A small contrastive image-text model, trained from scratch.
Model: 64-pixel images, encoder arch convnext, encoder norm layernorm, text encoder width 256, text encoder norm rmsnorm, text encoder activation gelu.
Training: soap at rate 0.0017, 18800 steps, batches of 256.
Data: trained on photos with spoken descriptions (Open Images, Localized Narratives), 203450 training examples, 23.7 epochs.
Rows from block 2 of the image encoder of a small contrastive image-text model, named by matrix and row number. Rows with one number belong to one neuron. Each number is 128 + 32 x the weight over its row's rms, rounded and kept within 0 to 255. All counts start at 0. Numbers have three digits each.
Before each neuron's rows are labels from the 100 images, of 14848, where the neuron reaches its largest size: "strongest on" is what is common among them. Only what is clearly more common there than usual is listed. The data: photos with spoken descriptions (Open Images, Localized Narratives).
# gate: MLP gate (encoder.blocks.2.mlp.gate.weight, 416x160), inputs 0-159
# fc1: MLP up (encoder.blocks.2.mlp.fc1.weight, 416x160), inputs 0-159
# fc2: MLP down (encoder.blocks.2.mlp.fc2.weight, 160x416, transposed), outputs 0-159

strongest on: text has "plants"
gate.293:144175140175186212125115181180141130133147158129135168142155108179117147086092131146128139152152144117120171195149133060148109150126068123167100165155100094124130165194172073114139155118121094131183110116070173142073147157099155127127203154136107127163176202127149199159129132141103130113188084199123154149057169142104104125090154159121155165119103127146128096160109124139148137121097113128142125098128136167132149151124110066135144105133165181185190116111111149098174125151158151
fc1.293:121111086069152111155158153106137136195109186105157070123112199149094109073144156086159130096126102115075128167110109195175187173127090152118088156107161132088131142174192148130177135169139124102130138154160139094124116127179078074085094164107165125134180105073084123163110128088066167115146125158172102112131139197111102094152113129168106111144171155152125025089094136098171158120161149112115086100130142141119177114151135068127101133129102147170135120137097106106102092144108132
fc2.293:153127108139163101129141134129149067132104130083129151109154169146071074168147103179112190113170085164110136126181115170144128154220136143098172095137107197080115141146125106127139149058139150126119150135116081177176109144093100108093146124120137090094122096176165119082099097147124193083091132118116148086075140125119164195128128110142139086115139133163100112119127074089130162130036089110168173123140114149118136135141104174167163139121149103154149118118126061020113078141121139

strongest on: text has "grass"
gate.85:097109085138120101186108136136130197116097106122192142152087108106109099110117115077099171169136143148174121097104146148123163170147181148121137174129165141085128170165119137150101122152159114183169096154175112106094141086144126127124138200079146079124111073116112157141176146166130145142158091127155127170077114179137137164116198169115126124144172121204145140076106185112108148109140145105048099182084135191190084167125129136089167125129066161172118133071114146093117145180123137
fc1.85:103132102186176074145075157087116149124155131123160097120126146137099123130088124069117127120177107093158182118102073122095183133148125116129072108138171190118133080081129130125103165099098150121097093157155151143109147109151112151099139019115147127137114166171107202192140197102162133102095113149161127118126123044144163085098174064128102142137133162172113160123089125091114123140145149145157052136164096134156157127139117099071105127150141139128102116065187108053145123099128147
fc2.85:103193065093113053146171137104108125113132099109102121118154096135132071165097119129128110116108153136070108176157138163091085110135171140132130130141129118089117126143109077123095115123099100154129114188097119085122086110132140156157154129118129142057114150143136075122104138153149104148088181184096069126117158123160177143103142109107126089125214103147132149147148132139112165086191172075148108148130110127120059198226125151147096113190122148062102127213123114130058121097143138

strongest on: text has "standing"
gate.361:187172142104118125101110147196138096102105098049146122140142118086136190139170149069103093113092131100102102186119132098162133188113180143111118164140145176076092100135155114083119109113141111063106077151122152142158174158169113136068174093141108114100128148159125121124113088146129094104072145190151155137223103131144094159126214145142151093118136087093160076087124152121123143150083124105125131101088134140149130160094114132130143149183108173070140078109108159118132094177059119
fc1.361:046140168132077168196095079094143096135086114090084141151164153145145155114140096072143027120101172126200162135138178090078104086136166148107160142121213127160091129149090147148117102149126150123043125136143132127159137069110123130180176117129123105128101114139176138151084113109085106172150154124126118104082131095116140096112167164087090143139134128086136123165163091148135133117157097123115202163115135128120164138168086117121141148150155129151108166125160106112100136033087161
fc2.361:073161074175127113138095131131161135091184086187132154178120161111141118135081162083116150096107101101142096184113160137118154136084082072184132168153154144153119134107046149128075162078153067146120101076150173157096158105117113082125148110157141061128163136182081128095136122053146158128096182118136167114097124098142160152153077101122079123146075095145138126134124102126097100149174141194140134099134098084179100121168139134090093096126078150091126105140136184147120177082147134

strongest on: text has "grass"
gate.126:128184102168129137137163169123087105159097136142106147157136157112109137089155151145137153110152075120165101157150175122137156134130136118161117139190097118154134119108093178109139166125178117156205151074146165156099117124202163138095119118158154138165131139144096105150136125105195135161125196152227150100115163153072155133132122112082092186125091122141103101102124116106058108159083127183085118155108143069172147132130197117127135084136158073215167163077130166152083157090122109
fc1.126:170141119106091189126101121172127099143110129159058182152090084164135115117152136150076143054127143129145117128164169132081170134066139107115164124142135062075124145147152186135134108165169139123075097128180056134104196186080159133094118112137114121211164095133125093094134166114085136049093106151175082120172149071067077170123101147127176110164114088108155117104138127128118181135117137131162163152099092108137151176148138170076133133090130115095142097124131137142136094126101113
fc2.126:138153122122135129151099131141104182154107157125167148131088115150112090151183144091112093042150076156145126108107104128176142094153152155127180129084128174094086151157146096132136134151143122117125159231148139131100180185117104195169119096104167118151127136166153057136138082161079122127139096077157104159099161109139090062086090141086144162149186175145120182187149130074097118136153081106111133118120102094087123113077205137082125103135102105135139134096077123101122140067138170

strongest on: text has "plants"
gate.292:106138136095108113129068159146129180096141160123113139197102111080184138102081192148120143149096174092147126034146120145138109153140157128149184191165196094057091133213146135147128103088151099104126148144109118126131134151099132144171151079133055086140141130112158100120114101166138160132088152104143127112120106135180110077089136175102147150144113179131145132152138175119068117110162095106116170122060140118158160130126140171131136061103142138170184132085144171175131179137065134
fc1.292:133096167110057177162044140155137069093106118130092086171152113119102140048104134079141109142112140107111157090128174149161143050171158130089134098125101200125102088149104135132136100141117071101108157157174113124174104128039137115126173089136090076158097083114130179132139086156093070123119137118106193118114159099118087140070130158111154149134120145135101078087094176108175084150104085054152125139106082129135132125141102126125129161118121081131119164114134092132158145075115158
fc2.292:101076192160151144130136090134077148082131168156130070143142153120164122087105111097086128132176135130116074106133116147118131161105122012074142119127127127120133113103155162159120130092121082135073099086134123120162145125132137164099071135166139162154162145165147151081144144120124111112169084151110125099171096214136126123164155080100117083105083130124145134116156097144095155119153096110147182076206234159170175142115085136071125144138137105131121143129139196107072090085125106

strongest on: text has "trees"; text has "sky"; text has "grass"
gate.4:127183046139150087121169102070118123137048131094113155060086138134122148186138097120090082183186105102181082125112144112150125185066129121183126106147102124160132118133078102124142083198144143157120121160117132102090095111128170127097130102141133123104117142143129107098138220102129093131087220171134112147094162129115116131195156121180121155117098122158185145183186157112104097102151140108113148151173166114172146118116164135127106083154124147130062139119132137187144152124149155
fc1.4:145089093099145110150092108084161123110118073155108120125097141126181110126167160079127117093114188065087075153064097122166039153136133203187110150072124181135172113069103091114141137120115129151094161126129119115128151113064129123131140098138163137105145161060158069108140141129211131192130149090125154130126111119118108125121103175171148137125100097103084117177083062117129125168136062130098168139120162129137155147072148110099132141116088180121113133094106130188156099070106121
fc2.4:151090106096130105149116167104122064153133148125117097121125157100101162095101081111135128136084124170077117088119100153150155136126161120068115128146132157151169150135094138133094112103117130110125160139137048165118063172123083153079156115162124125099101102128072132102102213101160159140132153130079157164184121145157136136105105147159083176053161104159121142129110159110146071201062169125144145118049134157105089090139161096117054109154071111075162156090076134157127197151130141

strongest on: text has "plants"; text has "grass"; text has "ground"
gate.12:109140110070179108160068151072164133145213064134104124126143122162134116169122131076119076155061131134109145120132153094098099076145128117146117101162119092130082128132147154098124070128114098116145156141158155109078162101133148141119123116141124155158104119098150163126140102146119137098193181148213097100185094153147191131064122140102084047136143163096120100129203182150099134096127150132176151126078151135090159090159112152110160144132134170140123189085150178180196138143123139
fc1.12:146096143086163190179128199060073104097061152130106130114119155120122130100132085136099074087136180102160133098143066070144116173098110126133118163115119181126096140099180156112146127099144103133142131187084092115143051152116096128047154126130114162130165116120123109088147090092076135177180138114136113098200138172114142171073138141135111138116169156137112163120103160178141185076146176105139119091178137100142125117146103132080158138090102125185066173094126127134160134114098145
fc2.12:114078147171115101115134123127087129114121200153111118174166090175064098123094145128154119125132090118137109107100110107153107117103079101116195069082121159148047132142129138106079084127144188129146106129115127117159160124114161088090125083103071199175197083137082122146070160160153100082128109173103077104097066114107169178104198116133111062063132087145150135165179141118115134094134101147149137125160090111129137154121161094110144136117074074125125142127158177109157099101160108

strongest on: text has "standing"; text has "people"; text has "holding"; text has "persons"
gate.357:126143116143095083195163168106121154133155181141121136109165154138179137094105143124162136148103114147070111102139132153124154147168065125151117102160181174197086083132152099136063085134162112111145157102138127144178149169127099131077169135115140093123080137095107166118089078169133104140082171128115171128072157070118155102111155167099083101116103133197131110154133195095112161119143110147162168100128082102176047140151132127077151090125171135141121065106181126139191086125067156
fc1.357:191156169154221136142170118124103192162160109089075164157061143159130221133095187107148146129148088160120119168110175119124094159135091154113154136120027110113090198184112141148149158109131110145139112097137168175096140140109179142162094151117149135072159108125064173102142105127058145123111176134155109166137101133153100114110127151122101114123145135168106210117127146111160120112094121144191171180099136106124159146117134121165098137149142064111177136125140112153107120119129102
fc2.357:150089129128126183157125159117096103145105152147144128114203135063131167095104130128155104088145162121089157155112115160180073069119135188080166113160144101133168092066136130181214077107154181180204127160181124129133124148055088110140120158122111107117125139186099203161107094117141143141092105130136156063105191112065074115125147135152163111154178064115091119109111121127109165139113091134133108108157162155124121124125129116174085121086089095105155160123095130149079139119146134

strongest on: text has "grass"
gate.277:164112191156089120133107115187102126142113131124099150129131074171098147166118086123096119147087178128124103062161172124095105126143100096133185112149136105118097097086139150147104056071150156117070151163094138132132105071181070118111136129159119193146149141112072128168087104152125168165115060148091124142153108139153104113127108128148150195130109117139122130138150162133115131108058221094118147116139060102118162108132082088089213088119163142163098084114168096170116151130073157
fc1.277:108117220137124155087119148144143120079148109136129194129134101153098126123069106140080123115077130125115086168186118081139118106094077134123144107092113126096105116127110126168138067095169163104078223109119116163193091074171117172230083159092131107147146144088120148126094064131107140080091132115110132173164114081108166140150122104116110073122151162129103177165135160108089115158120090136099113153112161122093109194120086155146165075116123159123135148139125055164116171128135127
fc2.277:112109085118196170139103116130130128093156155132151097164094125132165121158159168151080109110111133129118147148094132131134086129129150152147166156045112125143102163122168068137182083148131125095071078156118102043101124126131161123125131153114063080159114190096169110176076132127087149109147083098171154129187161083158094092138144070170121117168149140096131090130184121147142094109183145108123158158184080100144104098167110193167082113133131113120120092095136166211151113102178100

strongest on: text has "trees"; text has "sky"; text has "grass"; text has "buildings"
gate.90:136169183137104083113111133160190139124115143167212156120105116134133170116133180129095132185130125156179172179088167098145137173135082180172140122157151104125126112148127150124082101141137143113132103115159170161133106065174092195138081097121136143150124094124159152154140121186146148171104215133182130081146121111164130118184124100163121107163118101093106120154184125118051051116073131180121157114160146125129116100088143152179138163153140122165149182084174120159105116059138105
fc1.90:113131115128106113145133128117137114068096087063122120153153144165118116091123110177155110163167113170124052063108140065167105112153129114143181110157110093188148147121105178201124122150129124113095135097176136114172188147122121117099118110125089136119175154183145157078123120083135135115129078163083135145059139159122144094120101132118088085098125097137123129193089178082168192080171133066146131122082130114112170066156102153125061130109125066096135071166068141118117109120078126
fc2.90:096143131130120130155117161131120097154161110168106114127133174173156112107155176124122123119133099117196169080130108135116113166148148150113203131063114152159078145108174105143092167158100195176170147154181106103074125170186131166169146132064141133086126183140153123174120155173092104083149156104098132128087045089144130138125074135156122190166168159143114081115121104136133119146158138150148152144216135161093144173121097161123187065187122077114146086108128101093098164127115142

strongest on: text has "wall"; text has "people"; text has "standing"; text has "holding"
gate.168:071239128056121123129122134117149172123098148130122133143127135168137168146135133100126175144103181094123111112167100155158142118146164147100170153141167134123064087127153121104110156152117100104118091126131168126102149122124088086130167177125109125174095182128113167177021119191124119173095097083151156137114127136163107111176160102151101161119106167132126124117115142132100123138175107124126146101146045100183088135180126166069097156144143127138170095084138080150121121193033107
fc1.168:148200096101077137148114118104214078108107126160145088086114090158127152138126125134119095116084140121176134105160120183080125138105171037139117150115135086154084060108138097159088133110157160066097135109166096147124126169131135141126137126098151076174114167104168123166113156149137076158119146036154143102117136132091072165183126142132077104164143162181167142147164149149128142172186143144129168053125083168172146135088185147094113123131144078104164101138121142139139093121117094
fc2.168:149189175187122061117121151171130163076129122141114082144081159156140133141216192150123089172157099117146144090129054160161119141134140112096111166129119054087137104134127138045161160103067102164190081063127126129169136149168201180188130102153132121192102121127120086106135105142152085159074134150062115123128103107125152119101170124184124115138087200116115136095171101125112101131164137146103090113139140094131125132114130123147102106139134177096129084093120107152135127118116152

strongest on: text has "man"
gate.31:153150160090175123080188169152103117117138166113128120076134158160184122097110144153188142132153194185163115124121138133157043035150090125125137131150149174156154090113104192158161139107153139100108120145136139177095185163159126148145139117197134134126123163189161153169115166131210120170124151172071145098112151187150135106077128195111144165101112166104144109129160150097167139129113109141159157122137156108133191135108109167147153089144121152140128086151139156115160152063176170
fc1.31:143113091164142163137134137144080162147151109063131093160137137116109135119060130047136110146113083108127132082146132071137054146137114073108112171197120169083125124101109073066136131147130086151154125150117142111128091126142112170143158147145124102106135179111086159083227127128135168107168145116113140098191146104182118150060146182154157080182129163175107217147132109193156142147105120121140113122122128122179133134094172115122111132110125156158146111138145053138109129205105133
fc2.31:167133096114132163141098146169082131094163101117135133172069120155119122120119196115143105100102154135102126079058105122065144101188141087128081095070169107152131126157166143122153089149134127064089140104101081178117093104143126138133113066149125090143117174117100115113153164090086124171172105190156104154115189121106175088121128210124102201121139133127158064109094136136150119088152088085149147132071180148148131220114179132129123147120117117073091111106116117166147114128083088

strongest on: text has "grass"
gate.207:138122122126097152102147128086146160150163157128148136083159176169110090152152154146169121164167108153114063101126104130068108139139149106176182144097145167127153108136141169081210038147126160137109140120086159177146086101148112174124139134146149172142162135162084087146102118043163150108111138125117119158116164110108123124145088143060120125126144117128097153127174127127085122067102152180124111128088171089155060134177180108090205091129123177116177097183189128101088111126101171
fc1.207:128159123080149094102127106118035132116097134168125165153101127176153105116143138170135141107112086187134140121116159093175173156141116051127046094108182091165160147076113129190163151071102149052069150128132086151159177140138106099110130126087138145129144168088097128130094124112192089145127154076090097144143141137071127128146181181084136116063101160108127132104047102130077151133136178092124114166100135163140130116140099129084147127111164141121086094172114089108153128138170095
fc2.207:169071204122036077142104121107114117114123066134117132164094162152094102123150096089152100133171074165164154152178146205129151172137139172157161045116140139172148102142134095140132108115101189091097130137107182140127101104145161107094128147144083111099122164099129193089163119164109116163159124162152132148157151184079149106120081098128140152152108137103119093138096113090125151111099063188133124138090156146074124148116126111139123119195094121110159147090083057104130114127123199

strongest on: text has "wall"
gate.84:167165070108099110106111176156160136135074042095097103126119147128093132134184179128082148153146131173121111141070097121098150138122155149136159146138094153170074095112145169134161133083087136166104127113144183118172112142128062120202096121136164078165093161110178133178120121133092084193111147133149119137102113168081136144125129158182074088082115137124126146096178153108130117173185100173156141100092072127161073120156187148073103143092155090131132134143119141099192125169112086
fc1.84:118119085117125112136147108088122194198116126136160130132109161162147150102142156103089108102113087032146144167047100150120184137100060117132137141125145117124194136123130141130142142132073111066159089116076155145111109155095146163108113094154105167139194080148124123178115161089099127183124132098099118127184125149170193098099084112083194158164110108100138145117143193106197082173113127141179136186124172119138139091155161123129164128150089120106126098133079097086133163134173164
fc2.84:083134094105105154149052160082143100113163123112109130095111136137128160140045073106139125114090135115126103109083187126131054102098141157111101120148145094120144153116158105193137094130115128161090159183165099171099175085127100148143130148103139149116144148059144134189090162156119114116158146129162123146156161138197090130081072082085141124148132091162121166136124140143170182147132065122100121184082122105152174053123174172151129127149129116111103164166088091199158202134115160

strongest on: text has "wall"; text has "table"; text has "man"
gate.382:144135072131197136106078166103102140062184075150128102133116141102135141071139114119179149132123102104086096188136111150167161158111191132134153170126089164152152064153147181111176144125169099108123107124128195126133081114061120112175169142102145187101129203163123113190127116172082138175114108084081152169182115176132171113168154138112152136170100158149113136137115128074086122146158143131198121131211126113096127113108150164141086122099160131171160151150115138173115113134139154
fc1.382:127130115124134106098115123155169129053155121143123075109061116122142097090128154071097182187135143155171120091080104076112169080133149153057126119126172131078142168144142168142111138098161193088165085139109153175167080110135156098145188111188182095131116170106127116106155125135115106131133126146178177122150088172155178122184117131127090198153141130110137102153132141182143134092093080139126063160094141105092110083122102079139183160102124123168092119099164128188083157156152094
fc2.382:121145122120151101096079080089116178106173128140104051171074108133146133113104118157156157166074059107125145091079110143117149114128174132107159121113148119130149132159150133154125092125125100119047099158110110125155096088102211123085142068138206152137099127119178118122166150169170121146062125104118171111137127128130179139109129124102098086136154152063147030110173132160142161185173138167109090136118123118165180147102138167079121118091082162121123109131154076107199139141159094

strongest on: text has "plants"; text has "grass"
gate.36:175126084143168102119160159161131184181117099117153170065128145131096100180105177177134117165214146137082080043128144198077142119066190157098132117153146122147111068132087156066123103129138076097128112156169092132115086095080079152160124135120143109090078136163115142103129124044134105105134148116174133170104119094095175166167111152151114141106158107146063101125141138105169106134101096208105152103114126113140162161110131097089184124134103105129101140120102111121110145144137122
fc1.36:167118133161087166151155165122143136110157126140172207152170106189127084185136158188132139132101128093129069112116144172169144155109151111087088135106129152123077080144161150143157134107125148123100161120120173150171142102106051167065065081132121186169119100102101093141114081093155121064142110131149136175157172123130132068057145154146105146117173127128082117156145065120143096105117118128180071148168126145103191137180124122116167132156148169102056155119127148184100137139093103
fc2.36:137122135110136059111136113157164076160084106156143163068124163107113151107134200098127150146080163145090122111171152149156120124086164091143151132136124113153130168166107124164135105124134138164094134179097097104074124087121076058091110104202094136165111157133073070114115074211112169088186093076143149124123127096119082125155108120130102120170102115156142116156153139159103099146095181104164160124169109077093115187170104208174184111115127128152095069128143142163127112163093131

strongest on: text has "standing"; text has "sitting"; text has "man"
gate.77:167155175080103115137118135134131051162177112151098094137167116133131100139100155124168141108149126116127152157169170168088185137160116116128100139149198136104102148049167189140130140156114174067096158156155135128103174072093137104161145126159108117189136145196135132144100088117112040160119119114130178147106147149154148114116176108100153125158164151150116116100137144099168128164077115082087110070149115109107103120105098161095210055142148116204173130137148120179087115130097089
fc1.77:093089101104112184162192158145145087143167103085136146135065151108110146113164149132155130156114073143173120091140137102115064123086108132053086118077195164105111146135112160115083142047142070166138147131108156168115093152107165113078070149108117164128193098152168081138159150115126154119144108151064101129112143120130179118094147165116092132099119096141078173143108092181124126099196111133113174198171185153104132161102071138176166145121112141107125189128099125131104136121099113
fc2.77:104083110107107121089140104118112118136166125144157169099134126088152093158090071096118135094118099154161146224159144159063122159112136132086167157133089138172103110105070142107104110183181084140120156132068154115079117191116116109106084119137123116055180168114127163202126129121130163068140143154078112181035152122175073114160119170099137128129159062092143098170147181128117166115118111143083125111115082115126104090140088084137115133132158102111121135095101154171094077159139119

strongest on: text has "trees"
gate.194:085199128149146128122084155103141098117109111156202149065083137155169078194086150149073166095182173082098109062105153099165137099116092093113107156118131092135110118175133146115090065137161129154105108157108102186174146115138119112116117097104150091120134087136105172076102162073126166123148158076089140206140118121098170102135162172108133122130134108078127150108122162068142124159195162180142159134113100140147130130076127131123073126106146134106102164167173128200111166168108130
fc1.194:101094133158136144162137100103172171120105112173159063162126117128132208119111102161204125159148102149058110131178138072109101083168193172097092132195147130129103132148175159103151136081137136114113147058112167141158164080122078186172173127172084149081049120137146067117141099142125162127098117149179117124163103128138151120129186113129098128071158104159101102144130126161124130092081030111161124103108173147097132118144147112123118137177120159151151134102127114130134139100191121
fc2.194:129117137124131160150087169157130134099106136137113094106129127124081097137131078116135136087143127048133184116131097144116142121094098097066120174164150155201153148101139088141139106133142106157111101125135088165073102128121035115075124079150205128138125128127138119145099100145106119139132200166107199144154128094085183098114145101162158122098170115151174110094095129165156093212120160102145120125159158165126134148170000102134096149142105134118110099170160121116112068157134112

strongest on: text has "grass"
gate.34:132158164136098134053126169140123121098158165118114099123150149157075103067137113173098118108084211109150159157138095149110158164130147154103130103083142112153103136111169129151184131211171112132124124132128147124103070077162153122170160105126123156150142145079136120119096151114096125203112203078163157171159154100135149155114127128141137119131177124138101134120196192140139189165197098138192087074163147113094063166154120125161160109172139159113143077093150157184145145146171144
fc1.34:187189101111127125156144130102101120088112099107128144124130108142100139114188134055154132129192118099166195094138172146133143128085145152124086051132143145220151171083134082151141192157123093149122129151089142128111143134092117138183119099113145091108092147130116102155133145086166150167065135109101187083140126104137156120123164161135118135100197106156069182106137143102160040197131174056120082146098088119100125164113141087089105126127121159149148155155106162119175105111102153
fc2.34:190055183151135142096091150145145126115153114170140109157123097185156134066090065149153122128116145159107111067102101103144116164137101143155127084115108141110094182108144111097076080147105191109127087105094128192124097109138118126106143095129101130139109134125083082062159128126073136148133133139103183109100084121102162129153137138070098166120081161120109178151080127135103099128157107088139081127091131125082183166149201169130159104134121154061121168169126233133134152167076138

strongest on: text has "grass"
gate.348:196135136122134133152119076098151177139110082147085131100168098163047187086145103094154087122099135168146127110154172080169161107116160092103125142093138162124154109130146147098130074147127160145135190194156118109157113069115085103110199079088126092128096114144162131078156118106153160111075122151151110113132078153145135144150167145205102182072166136121133094114116100146090127162165073125180114165140166168055152143099168152117147112116117176171101107099136133166112141186087092
fc1.348:112104176182162131164134083132113150115121135121066156114137154079166194151151151156131118198152155093135174109120106107101124201098107156119120118208177157130170149154121089184127130110133107117164122156088142125150141166086150075156125153143153144144064080121148120143109143147111119084040114088132093133189149150105134154172143199145104137127120108160093144143110123098073155171137119119110188161110141127146039140071057124162161089113179070122130081131115132177131140118091105
fc2.348:149141154192175176106124115129117128141120179108099161173065104088188138087123119094124125114099110135167090112112146083155172120139140108129171167092131167104137148198136164096102135155116154129067084134126123135130147156154145119114108028141055123114169137114119191158110110135163128108187148148079098091174106122160158059119049173096084156130149150190140093100161081116102146125163111132096194135185078137133104130128144128156096140100116129104068078130170123125069129165156124

strongest on: text has "man"
gate.318:122080098117157148129071142170151070150132144154106113072136068093143146149136145117123152150115146094121137164124096102153115104117176077127150132157115150137141122135178089100090126159131124097115150162137139088120106188106090125107192122162072123123141167121098091069121139119155124070105151080114142148198154160132164149086164090189093135086086137159153080138114111142088109131157102085137132041118052159141104171125133124083110153131073183189109082088150131123122056160035147
fc1.318:133102147169139172110116163096122110127152104131099123161109158085123162137108126098075121097140141153137136070168181097137141167138118141124099089184154096163100135182149121152124126119150142187115153058161159159112099084123151132174149188150179084105068125127162148145083154094080154153152096079108151101181079112085132065077108123180109136119116088119142186093169137120179144133205125154096126100128119078053150106102167138133086161120082081144112092122105164067138157102191178
fc2.318:103132085169088087094178105121189175081156146185174168145123144153104121118093160113103129128135094125107122165113123186069125090096176110161082144102167133127119142137113102123136100122130128193134124088118159114088115124114139045115093073163082124120075067206109149137130159133096183136116100088074170100134085074122099144110137106126140101138078100137132125151137130127174162130172116129154105101155210166136134133147106126111108174104024151110122171113211141157153132178125125

strongest on: text has "wall"
gate.252:084161131122139079129118108103131159160163111147168118107143117140137117084148108145189128120070136181160153100142096121110146166119157098159123106130167139198196182141160145170132137144139076191136130100090068115125129180128102118155102112102160123159116105112134176062134123123082076126139107176101183139132101047167123127115129145221178089114073138113137140148125154114089145147197144134092192096097050151173120133130118161127159124157184087127187158098174137160100122130088088
fc1.252:178147067118186059066103138113117154110124151144165124141086095107076116108143163145106020157128185088143073152084174125106093188121151132128083138085075132168144172173101071113115137145128114087029201090162081149106113124089078112149123143131134159128120153112146153117108127137203104137110139124096095095131120123133111157134112131097170179138141152136147123126142139142135147093118080146135139098095143167156087194083156104139124098138130136098167143154130071100156132090145063
fc2.252:090108173117099154126167137149079103101081143115093134160157129174152178130106154054190098173157155142151106131143070141115161186143139139145137111075125143113109115072092114137071145153130118149117124098085140127131153138113117147112128113154163107173091106091116129087181109089101204168134149093098082132203202125155128069150133176150162217170041137120144182149166193139126139109124081097159175133115123141142186073132172105127099177110131121128145125150113141097144150162120113

strongest on: text has "trees"; text has "sky"; text has "grass"
gate.341:105120180110124137062066144065105160134129093121105135038142095181133120070153190164124133164149112101101120116150140146105163132131116102122106128170102146153094155116117136153065113135160121167187111149169172141107152066141165186140157151194147078110117171175136125211093147148151107110093176133185175105208093131187158102144136085147113121124140135166162182165139174131159103152155155110148153182139124130151098072088155122111130143131159178102127134096155121133139153075147162
fc1.341:114120192163086119151043098171158088154116077187159160098153112094169129128135093113085171122122151160125171158117126126123143113141100090152154117159144111092103127153128140132196117125154125171116111034130094136100229151113091122085110078133115131082195142171133148101180140140146176120155132076119148110148127146161099127101121090096157102175165126073149116095153121144151130176078157169070135071165157126182136155149122131147104148117133109093187081160122094139081162066123116
fc2.341:121124114115157143131097108123143117128078140122180155144122151071094123127162099087046108184104139166145167106120115161152141147103150116098099105175141060085145134143160189162138166116144165057082157128186124173121144133141089082144131146134081165078152106130187156122122092138053116139161111102167127159150161148052143093121104194170099120121140137092127158124173057089167100081105138077188140115122069108137143136148117157151199217079160116109105116130133117127132131141142152

strongest on: text has "plants"
gate.14:120135128220098107142141150112168168147088148172140171135150108081109102117137099094069182145176058149126097111146070089213116109141226116188136135182088112141123122108137119136125094083148108138115192169060096140148094077087130115067101123102147110147129107124084123086103163090110122103112120108087041128116119129151051153122118137090129150124136099122134123083110167148136116188093112138099084140141110128127113097102153179116142164187141134160105128094143168137140117186147111
fc1.14:092106134070172163091181095133091102159120137106130153123177160108151098093128157168131092143182100189173111127213099128206102159103078062149126082101129117141112155178097130133091105046178074134118137112146188138101163100161127130179121148150074149176104178139158153137155121164147134160096143162088155111160178110095141099170107129147152083165107176152118144146148163130101132087096144122164152117088092099118122061147151121184169084092159110126135136086151145078138092144111113
fc2.14:157112106104166137139093079178181152032169098150120161085157141112154111163182119122151148164110137120184114131182141144129187113092134097154147148113093160163162098131175090071143119140140116163115112118178132116175133157131092083100116162152141105178140129087121110152167151137129151146156130072182127121052091151139081175111082113146090124094160120112103101090139158138186076157110145156105077155126168167079178145090120106130129105140109100204142149199109075101161087069106140

strongest on: text has "plants"
gate.95:132114129067143063043127160148116111070148093133115098125182130114126122114050153116120109114133137149169131157187155132143140131148116131131128115140182164160158144065139134130128115122114113114173146139127094163147127146137142147073091092155068139184143139161138125097122113151134100104174135107095115158127132146170095101023157210110138027157071154114140138085159134176162110170179094123115138124040106115125167158122110148150122119161129148139129162092141191131131151217111142
fc1.95:126116147104150177186141171135079093160115091125122135064106135134093115081106142146141135123158170119104173173188140138143035141132117086152111118147095169164152158113142109168153159127174094116180116105100147180129092133118093157144167112169071104141097111138172150133192085138082148115189137081094178170105117162124131138065149106143101195106074133141141142094087139157184160103143162133154173088102109146067187161174106165119173095120105115115123181093119080130197133134115131
fc2.95:104118118123144167106158082110122086113176154145127104135110148101116107041062160138161121117086116098132101137103127106177080116158165109132166055159117101152105106125109175032107098136189148123146151123120143150095122153091063171113121157128074172143112108173089103112190133104129119184149075090138137114056143106105165116201129117105096118095117096140119096123139152091124134091194133032139142076166148070085158085091125087079139172122112138089127135104112150133137151116119134

strongest on: text has "trees"; text has "grass"
gate.378:153162092145130120133139140122152178135079156129137118139155118123150108168149161163160132131139095109135140100121151156108126125093142133210118143159141118070068144138179140066146116130182160112157093165184087177142177188096093136123197094182145117100116078167171038120145136134123110101105198079187162147163139127127124158062121157164152140121155198150159150139100156062090094107127178183134127108098149104113197108116158146097097099179155105157148131125109171153176132149112167
fc1.378:142149127092124117147169116112148105154182146048093141148122042130158035130113167100156182143101137165122131193101050121132142176134093147093112108151158141113134070150164137150190164105055078091129136177114197132102152166169122165166146116094129110121143092134136107104113123158197167083147158096177142105116143123171130114106137118132124164137176087153135113129127145119141180074141130126119177118093157158150160162058165122124151133119077197139112087131146107120152137185143166
fc2.378:095155156052117151144127105130230110147167104142115190163114151144140124146124088107096108129107115139086163106135091162141140132180157070113135135148058120102118109155171158154094077083141128105168086134113103157127110100123138067086150105161132176059077117116076141082129184107088027162098121149128104120093135112143125191099086118111083137193155152122123117139129139185124168124163133064132070140156088131069102096109120128175169139110166167130167142116080134119088144129116123